Weights of a small sound classifier.
Model: log mel input, moe expert_choice, num experts 32, width 160.
Training: muon at rate 0.0031, batches of 256, held-out accuracy 72%.
Data: trained on acted Russian speech (Dusha), 26041 training examples, 149.4 epochs.
Rows from block 6 of a small sound classifier, named by matrix and row number. Rows with one number belong to one neuron. Each number is 128 + 32 x the weight over its row's rms, rounded and kept within 0 to 255. All counts start at 0. Numbers have three digits each.
After each neuron's rows are labels from the 100 clips, of 14848, where the neuron reaches its largest size: "top examples" is what is common among them. Only what is clearly more common there than usual is listed. The data: acted Russian speech (Dusha).
# gate: MLP gate (model.blocks.6.mlp.gate.weight, 416x160), inputs 0-159
# fc1: MLP up (model.blocks.6.mlp.fc1.weight, 416x160), inputs 0-159
# fc2: MLP down (model.blocks.6.mlp.fc2.weight, 160x416, transposed), outputs 0-159

gate.394:132129174181135101166123175090169060086163158142109139084091176124163109146076169110102118085096147139114122117158087081114116083125127154129139128083149100061125131132072106152044124176123158104182145150120126138090130078152135121146168056175100095172110138111157102165122118125142134077122098095118123115112100123066095183111074085107114147149074146155166126100111080126108113183164187169186153110128122128137080091104154174132172123068149090130142109064157136161111155115077103
fc1.394:083100057122087072125128078105097163109179109123128159134122182119115105101105130147120163048176174116164067088171125099136074177124063114136118121147104157185089123174180047142158151130114123130115133135157086128127160162094088106133159162177141150087085156119153125164075178094107159140088104125089101128141182098175167121125123122118100153114133159144169107136140133128085118106122079107200152081164120166147136112093166128157178164130079127104082144082107172123169176096115116
fc2.394:137122135122125131091201136088080122089161140100097083124155126115100115154167091095156149126173181128084170100114170126153124113141160097139157149089086069097142108120088146120140138115114082135129139114093118106095119071146113153109119119128137095195103134113166159146165142105140136214062057084098131125109071116201150048131124147117137162125166159182163120131083085125171120108148102101098086120097125178088147133131051061132109168104084149124140180152139115135059135203105127
top examples: emotion: positive

gate.320:176093124163149130119092107150096095132150158155148098161136126086114108094118176162195118140085102148146071170076166167126155109187124159173118122111145132148073102147073116120102124063105116173145104125155142174095171150113132101135140214096126190154107108106070127132080128109142060177108156100081141164070131164216112095112101143141188122168098120189112092108110135119118185114202152157142131156144156144093089166155118071097128144183093094122122149155110111157134144107113123
fc1.320:163128083159071143113170152188114149091140067094180135080148132088060110140170156123094110135128161101060065144132097120162134104153194075180147156100092048124116119113168101102162118135154135185146093154102153141135136129164127116118120132123174117127040156129138180135149153073083154068088132122167081151176113132114076075136117074112170120128165172139216125108130128100161096133114130147121154140115104166121173112086155136129111180114089154124138089161146165165106093122131131
fc2.320:100138153076200137123159093041200121159127140106131147115124101108141196130086170128051097109039102133073111144092117125133126075096132181148134134166141183151169153098112129149109137079152190116126186099151133115109161156184172130121112085133172130106099152111127145163161101150121122145133119114126093092154183065088132149140078169142135100133101110175048109159062150116144141113168147116122104088098114068126127086138139103104154142156065159170120115132083137077140132111127136
top examples: emotion: positive

gate.218:111130169192161148118129153107158155184149152085075096095128110155164128145124164139068178134135113112142137137085153090130118158156107144158124131149105133104103161140128111090064146142118169134075119122172104100138090106125109102110148102124158118145090168100150091140038132196141115086091159111094112055194097186108140166149070160150117111167161159138101092098163103157142122125161119245137092072137184110144143110092167134148119153153133071107102183123192133129128075123089146
fc1.218:122107143136133160110126130114165114143081175133136119123120213110143117172176136087127121171147107124148129090150132135087094122109080141114112134130153160111169090120087118142133136145126116133114068151065103068142124116119162096129123147124085169181116180141207126127184131158123094055146088145123147170096148128144100131164124130113096143161119072073159104201131167065094117093109171127138090079052111091153150127231087140149117112156087188136177102072130155108124080119119059
fc2.218:134153163169143133205170119067057093081099095117095118170099156145118116167103105101160113077163104146172118129128141121105140100108160085081157048149162137100137152097100194107128174139087119076139068131147137105111132120153147183141116146087117126106093094171108161154137134176124112197176202111147128187126130140148073169152172166083097100152127155104112208105146105113147130116087152137166107113137150163147164151184133123132135136188057139163110136136125135125073129067135145
top examples: emotion: positive

gate.187:078104149153083125163109134113133141081103188128092123131114171128135135128096148154113073152092158050103059131142119110121145120165144120128138095089138114157117146141149199140145101158102092169112152121094120184119144157120119124128057129145118170098111083169112099148114089097193129124130158090074124112123142062124153156177188087159089092093141099100122179141051161125115086139081189091138127144112196178136156102099069162210117138116130113126139140116153195093133068087098111
fc1.187:124151115101158094159202121086163058113164110161123117104138116104160097147092185141111117148149145146136126163100130138100157109180124148092169151143116106134111157101122133171109168092085139094075163154167032131167183144110168157129093056128130144167113141140153112097119095166111169170196127100132176128098164190124114157126141138136174133095203117143149109119074105115095161140147189162147086185095090189194166136117138106114128139130074170148098157150095108124100206129126123
fc2.187:100110148145083091108151126074130156153166106064105145117092173097109143093126182156115126115085085102171098160111113111135083114169166091162157125114164169104130150167064162165140179064168117107112109088147080127164105156114129107090102162102129108206123124202157132130203114152087137195121093111090148131123134133144153173118094129144162143126116128081143120132117109170133131164137120152126074192154166196127092141099137113124074116179151133087086106139076080144194161120156200
top examples: emotion: positive

gate.365:117199139150134121134105097152129100119129161133106162075130191091184125152169132084150074101089171163159117087166125140136136121066077116166119125125070159121059096130193077148137114091102170148073157166148079137128137159169036154130143123117122087163094099132186136120104130130132097112113064100143120099113162101120177075149138083066109122134093156095121154125137086161117124103150128060140141107167145139109158148073234165141164102101096105104116103111095146101135145136149102
fc1.365:135096120109133136098101095089175152145155090161132117120152190170093140156129119182121183169177173102164167140097140094146145111135120106136101123146189078139153136131131197089140119116095087114131115076133153078115107082104168077098090129111199147155127107129123125119135119104071159143154131122098129152125111120151123152093160139168167104124153177162127066143128109094132191120107143098031126116092128177063120184185099106122071118160183168121153142211154096171127071118071140
fc2.365:193153124080175157152077097098155118101102149094119185102147127058109145142121130101126157103108133103164164146195116169138114136119049176111073074107142117108106116136107100163094079051157191095118146141143105138123142077114119146176153073116155117121105114106149139121138142135112110147108053154116111157172147120124150168087147094126103133139155154095136068096145136154200174133079153134203197126210131110160088181180103101134134129086072139119109139153158128138173111118107115
top examples: emotion: positive

gate.268:158123156093105114172089140092133184123163131074119076148159158217190113176141134133180194091100105100126128105144063157168123118099126158125152076091122160192130161059143189135122137098109132120156094135129070106139106127120153169147209113158127142106151076155107117145146067174179092077129097135107106134168102148173101149153069077162076100123148163137126135147116125121097176198098129110083141090115091102125130179177125122164137118100104137112156116162070107154142158120127126
fc1.268:163129124082067167161069123120172116123120092072137115170133156116141173118167114120183168149138099130120110177177118151079135105061137089143105079100093111147170147135129104116106084150084102121172094052151120140072093141107129147127185100137121117147075094145076141161097060118184121081090101104095136104132139099170142137102117092083138197131129111063123137172163108098141132177156090087083139154112100153156155127155125138148149174157104166139074148126039126114168167070141119
fc2.268:142135154057159138116130141162111135084121103113091146116135161133098164121204164166087101161107147118156098150155146077090145158096166102109130065146110112082085081120139082069145120137140096134160162122131111132138178181096095161062185111127096105165119083192142115174104159127136101114089196176155064116154162120113168119111115084079123134124149168159048144180113091147179120159133149146129160114113147079111160128121056114093075129098145097045145116115116134099072100116133121
top examples: emotion: neutral

gate.30:111129141082140173186175135110147123134172121139131149075188092136065118105109120153090169089134119137136120095127129161166167098126157128114082118145112105141072143110125078195149132123136107101118080153080131106147130214092111145169091161098111126148153156120167138147069107105142141076150117149123128064222151169163125129192096136156176114174139128117119158146146148107151104190149176126153158117127134187142107131121144124123078128125159089098158206095223127084125203114127094
fc1.30:121121154108149150149188149144180164146156109087090120119193072073101093074072103103140208139150125197083116106162042132167115130118160134130080078125079102190187166139098105140149160153155130142159100109078150129184167158130189189157104166110140120146132134140134076097120116140120143145158173194108166105138188128141117104142112113147143074109135121150069159170187155129118120159131110119132135112122088148118100073101156108114090106120175137178178177123150118085130156125125126
fc2.30:152154141101169132112118113138105140130134181176106167170137114086103189121102139166128057143142187174061088112139081153113083204054139144129119156145150128149116079144173139126115166138174116151105124139144117178146144182090129119097141118161111150110203158175164113141095122126086121111116174117114116127064154135155112078195104088037122135112132107142092162080061146124135165108149108153138151109102116064122142115151148150139106118072130162135188117147097143148183103050166149
top examples: emotion: neutral

gate.117:069147137204102087117081165114131142143146090066104154187095123139136154121151145117133156126170165110097183117146098149060183135149126112111144142138113176126088102137123180117109067070121106169106140115115179198168186155116147133144129144137092106125144131118098178193154132056115112116133091095131157115149142140156102104130202203097122087139106151049197140147145138142096102128133115149129081142080116113157095160138112127202137100174131139191122103136069091118164105099098129
fc1.117:200148198185161098135112130128093127147096189151143116174132130145150091120097128138143118104168143095139147146131136137084188132148085150149159152121118144099074102099099134147122115129161165124056127150157124166144234081127097166161079112101156149138106164123151120099101129109106096161202119137077120134159133179167110191121101157070152096163113131113086086156185095141112132107163101133076099164112060137141128081151156103173119119200172147162187128071093101150122087156142132
fc2.117:107110131117129118131172092113143163128151179147147158148094117086066120117091188104118104128104164151093115144129122146113231095159154149116152064120158154078176180135123139137119129136165136083119116121089178077146097119134190215139144148117124153074178174149153133119180159135115196166158102128132089102161118097150138058127079130123095137149111179106155169117086095117125153112172123165109134124138127120061128078126118128224124152131116105076128110139095153117160118067210109
top examples: emotion: angry

gate.312:103139166118159143150088101169102167116085110088127153099111118122099106132108158108166163113164127145101102138101103148082190065085097076132127097101148144154139121182132135167098143092130093137095152083098116125106138135149153156101150108123117140107095113155089099125152106065079162129133127072135092087172081154095118095055080078135079131099098127124099126150146184115187097132107095154101230088182118198123093198151126103186116139099060178097101077154100131147097115161137107
fc1.312:115112110121115103105169067106103162132148106117157168108189118161074150099123176105071141142132175118125168137152177103125105116103125075079160041109146133154099082086136125149071183150127108070173137136159145145141153104081180160081082114132142116117134136135125080105073152117148128114137184117109129101194131149094142152094160085175152142129121215100100111160128160115089159068090101144134087118100107089168082127159087118074182101159155119148084130065154132085115177150156096
fc2.312:110131115092121115159154098128131130159110164113075162110149153162131090063204170127120140166067114139135098123077073169127128091123161125127099136126097142121032087075139150121167073135109121160185218103148161134130163104113193126151166152174168157084147150122180154148113123148184094148199152122116127131163077136053109091161072121165194128174177147119103147121125167100142143177121128124119120194115127190108125153077114114153137112140092089129097137108127134147138126102144091
top examples: emotion: positive

gate.231:159150143128122113115078101135108121135128114148131124090146106182078147130122103119096048139069124115119156096145159077141128166140086195119089146154146112147178113079113128119151187110111132169144086133126183194068153164179158159104060104137158181101113113104125129096129137150135127063130129157197129124119106086114067107105055166155145128134110126139141092133139114102188099164132077172117113106151143153095076134093096107123215158105181137145198160161131114135041109124127168
fc1.231:118141112142110118164131117151084156142132135125146124131218114109178135140120142120149090182151122148148140096157131130159109059083103169105170079144096215119102109121101137154144081081169101133159112189139184141113176102166110090079111137121133155110121090158133083106158140062198106127130159132107108106098175161150121121069127147086074213135127085115149094124070138143169147151161198173131130153077127083098114104076145070144145147135121117163125163169172104067170157121164127
fc2.231:148117136147133158071123112107080164166145132115070134156195122179134136136163106137167078135147099143078178117099108135097148139106131135133168130147133150199063064114132157119128161092156121125076092175174150206134106092099222114156137113165130121118096130157071091197134143072151170173103142131112177158123103103150053136139164168163151121114104060088117071147093096167126165138138151160129164078135145147136121081095102146125094157192159133137163106126166109089095129125140146
top examples: emotion: neutral

gate.79:134169114106142085146168175074140071172123127158079040182128090085044168124176117071089116129106151119121104192111101107106083115136146118133051131166151142111104159146072084172177141157128121097170110159106123115112129162143147158111195136124145101091134102076132149122159105097123211144155132096173140120088096135160100125136093060109107166138147160116090098090094115084122141142120171193117164099098118139193175166133148119150128176107158111131137103108176132122135122079127139
fc1.79:109118122128142103148079129142164082124091124141185146134063143189135130107144078088154102120144127127156088113166165142186122179139112162140133132089080100131135092130141134129101086136107125142124120151170160099153087105152156105149084107135054162150117167131067078125140171066105104141063131118098139119102066165221114129231101134140121145137139194156173096133163158193171089122150148129195135143121123079144078153115112123088180148182131110088107125093075122168129109132160147
fc2.79:119112127128125132128162122129116101151130100108102121110154168175106172104150108157148190138153140124152092130173161150192076129150091136223103174128198115194135082177104088130116109141075154144145133196131131080138053177131129091110121153059127084160128175113092073097167121137122096159112098157162081131110105143124153170162122138125158117141134122171138088091114116215160120079107102119164144115156095209105085125155151085106173105099115174129112130127124149147092107065176157
top examples: emotion: neutral

gate.55:113106115104146143122119111157118136190092129144148146168107140110140161103142147153068104106119156131211101153142111115163120086142114107090161081134106111158160094109107085110109138146056085117136149191130186167190128140113088151168145092154143084146085189116131106131123115144091100087112130186093095134170164076127141130147076138208090157147124135058061084223169145154132111115124125080131089106153052150110155103127152165104107131129153142102125121118105083192086179115157095
fc1.55:107130152181106137165119155176102098128114157118073095116179180154150102126093142138092146149136144116136055186125107144110123107066190134146130153145143125195158086136196168084163166089130083107152147101131104109061083120185176138117057104056132118173163103124078125148091086063130139129140145137129153103168097159138117164129118144117098102089093098164158062119095189113139104139087126153116158085161109116095075131118080131117174130137113098108128136143122064100081127203117137
fc2.55:145183124090207162220124149069100140133124131104140126137132108091163147148132135119166148147134143063094144144183101111059085130116129156141227133176185122136116146089135099122122142107172139096084120139105098131145116073173109126198177101132140077079148109085188132124129088112152072147098113150154129136126115163105121145099132128150180082127122149097112094113146193147122080199138117150141186106112132125114116098089160115135070053114161076109122131086122169162127167118087127
top examples: emotion: angry

gate.87:102113092103101119155191128123160166132143085077146120128072182089116080098096130159128160175144140112115156089097181091157156096123102181196083145161115112105154169153139115131081169163134133094142061126107149105099095129157091115161198136111086157152110114089147081123147104116199132157119127120155104084133124154142177127140033097077097094141089097137130070115150090130085126141128170109091122094101158171087074094164141143127119197124097168107121095091145100078165173097133088
fc1.87:070172127169136080088074115107161174136139094117143084152118133142135115157215099175074138133128124065141147156108125195105131121172137111130125099152100130168077126087095133162135128219169159127145087146168152074114111098123136167150108126141134116095093149112115159087123102185117098093104187168082148097144158125120148187157139112111127076139152133153124183117161123116063146109175120087167080162118133091088115106186133105137133080078160114136161115129040047130108144120128115
fc2.87:156110086129072082129118121109117161117126105117096147185142106154200125148151178150118141145104131103146115133125132173094114095102173126073108113087174113126092172118125134105105090174104130146067073072122077151146138158090170115116148198142162176115084057097085107108091105117097087116084143200167148133154172124124134183208099085157164193096097133194133140121096158178137130158107180147127141179125176103161177140145142157110104071160140079111116102113126129091122108084132122
top examples: emotion: neutral

gate.124:117141113160111159136130112090163193036212127085140148133066152119122141170116146109132095111186126149190157142104106105121121202108099167106171154146159157100134179082033130075108090115170114152130133113152129129226082086119133182150158103133167131107114154110214186126159090176111117114125102142141137118121111143123101168174162107152151113165125101110131143121129150113146079176119099131134119087100154162172157128062115090124088144135119183127108106150173114131111081135131126
fc1.124:172098059156149199096161151108120142165166143114140147171097120138139153185192109097150104196129122098103135089136123099113146054179162080169107100152127113158141139149088164109100150109155095115124153180107115163135150129113193088174156133096105133102145108097082145099050154116161155131101133127069127163187160092167124065091151170168120156115105081124131104099092156090111099085151106123079098133127083127099195101148126149160103193136115168158116151071097129168117093112174122
fc2.124:036079117161116153179150119080134127100107091139117124112103129112144126066148103126130109075097144180135112119095196096113152141091139124057108172080123116151133119086092137104112090096181109115181180137187101130164154151120110132105103060147162189099149133198163054132140091120087113156131142161183130135108125171151146087130106109151125088105164128105157123125141083101081135087157170132166135088128162074169175120197149165137111167138186140133065165101129099109090132147164133
top examples: emotion: neutral

gate.14:128061156175199129154154136153075204108105097106076099100092084115113164144080104123116083125106187080158083122105114134107137107061142141104143176132144143092093096128116159150136135183068157146160136174099216106118138107133091089175096083138106119153154084164132137155079102091140114138073125117129100120120153141109080158118112129133137124212145179145132133077112096070088107065090114118136089112162122122125113101170143071146125075108158135112116088113079119152134109148056129
fc1.14:110125125110097139077123134103169103123135173140092098209159166117167098112147171125148135143185048146080197119084147116139195144195155179110114082177145101090162137125130157080028113139091131177112114112134130082173142154108149183088171142101126131194085175146089118135156147172087111143166111133179097099121103132089148090089152117118130160123084120100144143144130146177174120134115123103106155116082119125130088172124136141050161166159099111159119121137118129096103155075171128
fc2.14:147105095109079122169101170143102192110156174191092126102082094065111141060147185152085093120125136132164160115119116094057208130049120132108120103166078166118132162131127147104106155141123173148104097107167061101182120134078137129119128161103125125146152119165121178127140161120124093146146157098185137139098139079116156145104070123099150165190125119162155108125107133159157091161166150073145179091115135088093149119160088079142136179139103084117148149187115123097089139067156140
top examples: emotion: positive

gate.387:139098167094118076171129142133125097144114198049168131149134094111099161130191180144067105153168121170142081133138150150115087138183137103175145100151109120104086171059115104103160124092115153119099103065111112121171126113139130125133134143083138189100147177135255183165132166190117145092146076131114170146132107148163161110134141133151119141145102146122130150084131097114077153105147136146113074090054105159120170060128127134156138148104128181142098128139129135156084093148111105
fc1.387:140109076146115124139082124129137124117134071158135108100156128181134057111114118117154116130134120065124217112152144124109116145135122167101038160212179153094168150227126147111100172131085144177158147156154094150106149177112114099107166067093095142142096127097110134153131140101099201159142127169137138160142119121109135130147176085151166124111205070118113142152128154128140141151136111089093140149165118184091125153061136140083069093130154176096129131139145150106133186077098154
fc2.387:131127128207131139129131100152132130141164077210145107135089150152139092119116080133203092085072133139093107171070108134117145139119116100113143085084136115155148117159163153069167137133185088111191140139185157186083134130138106144063063132111170082138105088143100124120111121087149152113138188138108140096112126127197058144166128075147124120055121134134147128067077149105120167062137089110142132161146105138124160135138104110123147113068146085160146123147129106073131126098109051
top examples: emotion: angry

gate.274:152079136107137100140111099061107110118069108138137155157133144138133066173137098135163105136154135101159059072076106119103121129141138166176145127138113137081086180156129107148152181068125114158133105121143116114170103140140099176065170121097085080131131085155130087159057145095169132130152098082152122131110175052103054157076113142141109121117169107037128159131054174148129111151106109146102100099154158136117124162091090156112064103158131142111135109115115135105104153041100099
fc1.274:092144135098169079119090106098106166113084179176133170147126107079136137188138093143145059143116127075139128109096134135090115112132062142117102157158146168139140163197150134170139213093141137146104112164124138124149171136131124113091207124135113098071092121144119067127124139080118088177119161104155139087174187045150110134112115123154058132148125074104095142157101125144093147133151094135083135094156133124120103150102098146172067120104196105101086087079188137089111149131083124
fc2.274:124138151147158117154130127141143159111115161152145156135102170226117125089145166101165131170135151035144109125191114159062129156145079169153156139137078155157185107114113117064110190089143141130085118113130150084125126130100119170135179126092146113119113133154128146095099146104123103150086114137159101157156121045150114139150158158141128135074125147081153129090128136103121144125113229093089073085103078130106208198114102147139137116185104140054165126110102134156131181091134117
top examples: emotion: angry

gate.26:118133108167137121141127187056163090108135126083089142150159058131085104164190140092131153139087101120108029151158156122095136168115193136131127085095153143163137167181151148121145088157068112179117121128114106117115126106126128191109132151136131152071115148104143141164177102070170144138093098120099107137180026143099086121159105133124133149111157135125109124166144073120094154098097111104109125083134185099130115088106225167151163110181127111127164183116143156112152096130117092
fc1.26:079093148085106146155090128075135180120114195062125126118077164124132048098085159182070111128108136122114127060136161129174171079097100138140081162125174106141158058137091132096126117128145171127109155111158123163087146136179147108138162143103127150122117144142101132137154148140153195185121112129150155167055181133109165182060139159103130120147176131135134094067097184142149112119121128120113093139109119206155162166154057096117112108152152166179167101142149100127090107145118122
fc2.26:153137084172079134134090077132127142118147071139138104113168126098096142133045176080096126097125138170167102117042193148134083104100161159124130135151088081062133135161131127179169139123144160157112156139099104153125181124145175165148179156111142126135091156091115119089112148117085097143124175090086067186099109183082113102067135225123119177149104130138124148135143096142116120116112078079170117169129076129116124164179139115098122105058103129162115089084134129138092100142143123
top examples: emotion: neutral

gate.330:149184110132152132086128123103090076153141134113132105118141154080175054111092113154123173104136155108184167097148132125108151077112072168136095113079074150129096120105104131114144107141183124086132087168051133149117152168100071088173117139124127126153128078168127131079089107123125126090123157116130165118165106082160137153203057143125142173126145132193116122184119199092040122092147104106173098116157144138107126143096173110159148104121117128164142118170131176124120139075218123
fc1.330:142148115106089173150140153098149124128153100150078155147159140122169129124191167143121171110054080101099153133113120150152128103153165187176132121133158136127142157124113136123200163069094112081160109096105079120180119129144155149143113209163046151091115098106124113164106112042112144164078117178146184119117118151099130112153139108170130131159120131102056122167186109114099090129097037102148107140136118181125185178150119142119102080128128105100099176147134120136117114153213134
fc2.330:093118152125196150119137158106160160126163119198183191142122152121168161065172167107058137051116156132103144164167107142116114082109145133170138126146122146138102115145141133099152144102115180134105141104159093141142127123146088133073123138130093160195152169091157169112163148175142138118108149150163122086135178124173132110112160104147117140141174168154157153162158138087155151166107086226095154150089092041161181065117161185140112141123097148111112088128167165106111169108116074
top examples: emotion: neutral

gate.72:097127108097177103160105143144164148132111154150111159081103140148125118122161058090132142078135181151054150111148092097102167121086072091104155135122133111171123103185081068128120120124147111122191146131138162114134111125181192149154088079153157168134075121156102090161125104131114194068155158153127073123146120086136128138115140146174193147115100094164149032153195134083169122059076170162147141143199142110114156150128108153121146137122106137102188096106120099133145147116170132
fc1.72:086105184128124109151169111112135146112115144117151112098082154057155173104162152210103124122075146114169170157135187147146116102123087116150108152078142050142144183102140138142162122098136070146125132136123087147159096091237100145154161140176128092048142140100153127144123131149127150119140100084109060121056183102103166154051085153135084185122131099152136137119094104106184113160139135113158161136099072126173096117159143141143145112105096130137113096113116160117165068142118148
fc2.72:111085125159125179163179176103165106148129128137112055178164087102136126154099151062141131090152139092135179137093128124153120136128127140176042174157072090129127079133138119111187089076134151132136115108085058131137120119109086140141077118167099176130078116130145101099195168131101093188156095102174087116095083112161140149157183111168107142162165133171145168155118103122135135144107148165113137113087106197098132130123099178094130113144093162125103154095032128135093118130077099
top examples: emotion: positive

gate.314:101164165152120089155111128123162154137071118123104081082087129129105164129065080145095158143106114060169141148179099116140096080085134171109134148138141142181067166111102117123162126174103143092116145117132095104168115192143142140119179078133148172124166139173170153097111126083168126167112071123152111172073050036137137103091115161150154114116135100107084130106123115113149144201125177152154170139188146126155084110186171113066131113144102177129126201126134112136141142085128129
fc1.314:126138149193078125080142167124123074145075117168159130138110128136124155163138160136075169086144125137156168131106190121136140115156080110120045104155162109115130126122166082122169178145168118116153125144162149163119145053111187075147141167128115105138174106128128123138096125154119137144151155090174169151167130178120076129169180102154119150186088091192118089115196123111160115164107110115047058117147084103072130104195069106130097146122173161082149109150115104115082134113113120
fc2.314:119203130104167182136111130154172126126118094086133129153114095101085150117110118082132136067101114161119106133113113162174168125140100085126172147128168119096081153140159118152089132123130099143116075141147156104154124141095200133168177115136114150095158149113158127139090110150141130123107116076136107133130133058129180163146126136151118091115062085126116170095069152094130111195119177122171099109196128140109098089155013132122117165148035121166156154053100108157199115167121117
top examples: emotion: neutral

gate.370:171121119109163178134151114101110087139210133145196108160102102174062135080120118109108171193082052139146141134142061156142172108163111173199111124118110136128126179113120133115082089144146110158159104189113120168146107100181217148104128133080140084105105115092117127129135129127183169152159149147090120124104134105136142167071116160116155106179114179100132109135163107171120117107117095143120171121173152101100100167178100102154090148114135169116125119068194092102096170161163112
fc1.370:156152119138158126185117130131121067113114138132162157120101138102149194134073097119113190075183142147170096093140073121142098120110099098136098188113153145104151150111124137101127145199172102133189115138156099064092142158144094159147163143111111106177201125108067093160175181139059130114115161149135062149151076105121177099119094103106096097116104145145094101118179091127127106129133102120186159111122080114145099153168152132051144119130129108146081095104107069101115144147095040
fc2.370:135179110148075146155101114098037109077066168140125121123090130086059166171116148145155182129112124138128138162149103091143123159101096142172132167069166078097158028108137122130125140144100178190112136114133089051163139134039113107087118129158178119167123148145093145135104164160145177114113122176088114110126082159186103139144150114169106148107169152069137116081131140160105147169136118154140110177132090121162116131127105149079197109118182153122159106119148149119100105125097137
top examples: emotion: neutral

gate.153:194082162142114105112132134176128176159119086075136131127112062107187211112128136124150143151172118143104148171131090123106114076081068148129130135151098110125160177148170114084167132126071116080159126103130135114041138148111086102154168095140146130116133086112129100123109172175120130156099077111042068087123177163096056127164115123127135099097110119137046133140100122111161128169118096117079146136155129153132133135139149058170144178137143095136159135143093152110147122216145101
fc1.153:165139042142131129104116151145142124115104055081149133179114160108106091147131108158100120144083113145114146099116161109161163151144073150101110074091152067113094119147187136157148119195160121095095204213142159129188107152110162095157102134103102141160140101134144135071174103114100204162105156094118122137121183107155135114143126138106115124121163103147114197151125193095106145095087115132173111146124156096200124142113093161124140091151182138203172091141186130139121116119184143
fc2.153:140054161143098126132123155129078103153102102042078183143092138095123109163127150175153160107076126139203151098112095117091202121223075123113134131114146168129123136134170123140105087151146122153112153154122127149153140079131194126084114177088146178115131098120139123121186076098120083134113122080121094141177149105161126174154093153111088141149126109163056175146060114110140169129098092102175115145115139123161167137176106120172109085147196133114125180128100148102083144166123124
top examples: emotion: neutral

gate.137:178158137128111112107169140139120143077155128135117090194163093081095123164155120225141081153091170112101136175099113141160170089137152088149030096126161100128094160151152128178101144152103090171113181059183097075074117073131131140124109084129061171102133093072138126128154167170100109078121138125118164169123158161143133193156151099136145128117053097165154099116157121152102082090147137162112134181086105119122124119120146148115141123093118094125158127122092069154121106100105128
fc1.137:136114141138134138133135103079145158120140187142127137109118159149065103159137105143078118210155168099136093133091167151067171128159117187163093114134073124137145156088123115078104127114168082123096112097117159140075141150130157111111125166123111130150117150133125205106112189248175127117051133121130125173151083169117148159157097127134127065141121043095172156145147125116141121109124101174154128171069153161166114082177148102085111163161176080106124161110126138134151080105142154
fc2.137:153066134124091095138184109137147098103097096175115147095096123100165121125095069148072140191133116156137079185150153206069151065134210126153062162164123125127160127139069098088119151167162116178137137128150161100119097130068163095183161138078119086159131151193083107118140082164117125117103106168139090141122118106169168094084103084121100103141174128109140097094101103125105128156115082123099167145142158129195110176130111100094132140121158090112156111187164105125128143148155169
top examples: emotion: neutral

gate.228:124153102111099209123168147102130064129107166167090148118168130156138124143119130133120132106103068168115126140056111118179102160108151092080124091117091136102110113145139156232121072149126093177128080121116091126174105069112112106111090164150134050171153184145123111144114127121157106100161094115131081135081154089159098100116153099102171125144125150113115142073172122137065144161160034183120151130200133129169111136079126124165175145133119085109116092136158177096096110108129088
fc1.228:120129132077125085137123102122154102200181085113086169109092110100130155150143084161126101133126153097103133116166172165108142117122130143183084158124169079154127157100118106096107141155157128140139150083148149156127118108126099219125168149139059134094125102078137066165126130122087130130102074128150093108164127166131178161148098140138052145111066181132120125197080162141196193155122191105113167125084130165040107117144134087142056110121102140123101121113089107111133079089115158
fc2.228:125117162118131172093153162133145131117095079060080153105154162091121137038158102082092101124107193125150141162121152116157107108111121146121118118120136081162152106163086102105130097187174073118116097182114152122099188130149056127102132120132143118130118098130107153129059098088150104135166076128136141125117150164117151118130099147086137143171112159162038188135194111073094186110126119178173147148091091149078192155112142154132195134129104111168108142125134187134103088063140143
top examples: emotion: positive

gate.146:118151100124165158146118147140107197096111141164081111103152089143139115122087144085104142133088131153094162085137056158127148116080121090175115110133081090134150100166118060166116126137122095095168125115148149160079057153080124171166113145123114097090136127088106089104117119091166183083074150101109159160138165126168180167173151155119080111194192137068136110072103104129154088148087092115157111113170141143135215157126103088178208132137181124101163125106133116122152137128096098
fc1.146:132055156145092191131121173165115148127118156085144106170172176136053148108133177117103158150169096120129100152099117115121183108142176108140137101146125156116135125156148137108101132112170113129132093118092091120143129062099131169084133079103164096082092121123105162063089121108135150107146137170106118093132129141173080068117139151065217114126086132081135126140118172094111144144108211170156117149172163096109135094053086154083192143132111157064131092154087080163116160111125098
fc2.146:090165120111119165102143103197112141071121149199179146155138151163096100212121125091101080106171100138119061094076121096062119094100099090109124115084124148130105183122119127130132171087159136148169113138165146121097117175150125149125083111135069110116163125074084120104095150068158146088117176108132111158153098163139183039110095165116159072132152103178171102107111172124172109140129126144132120151148133134120162131096144113140143156208148167077126149115085153130153198099095122
top examples: emotion: positive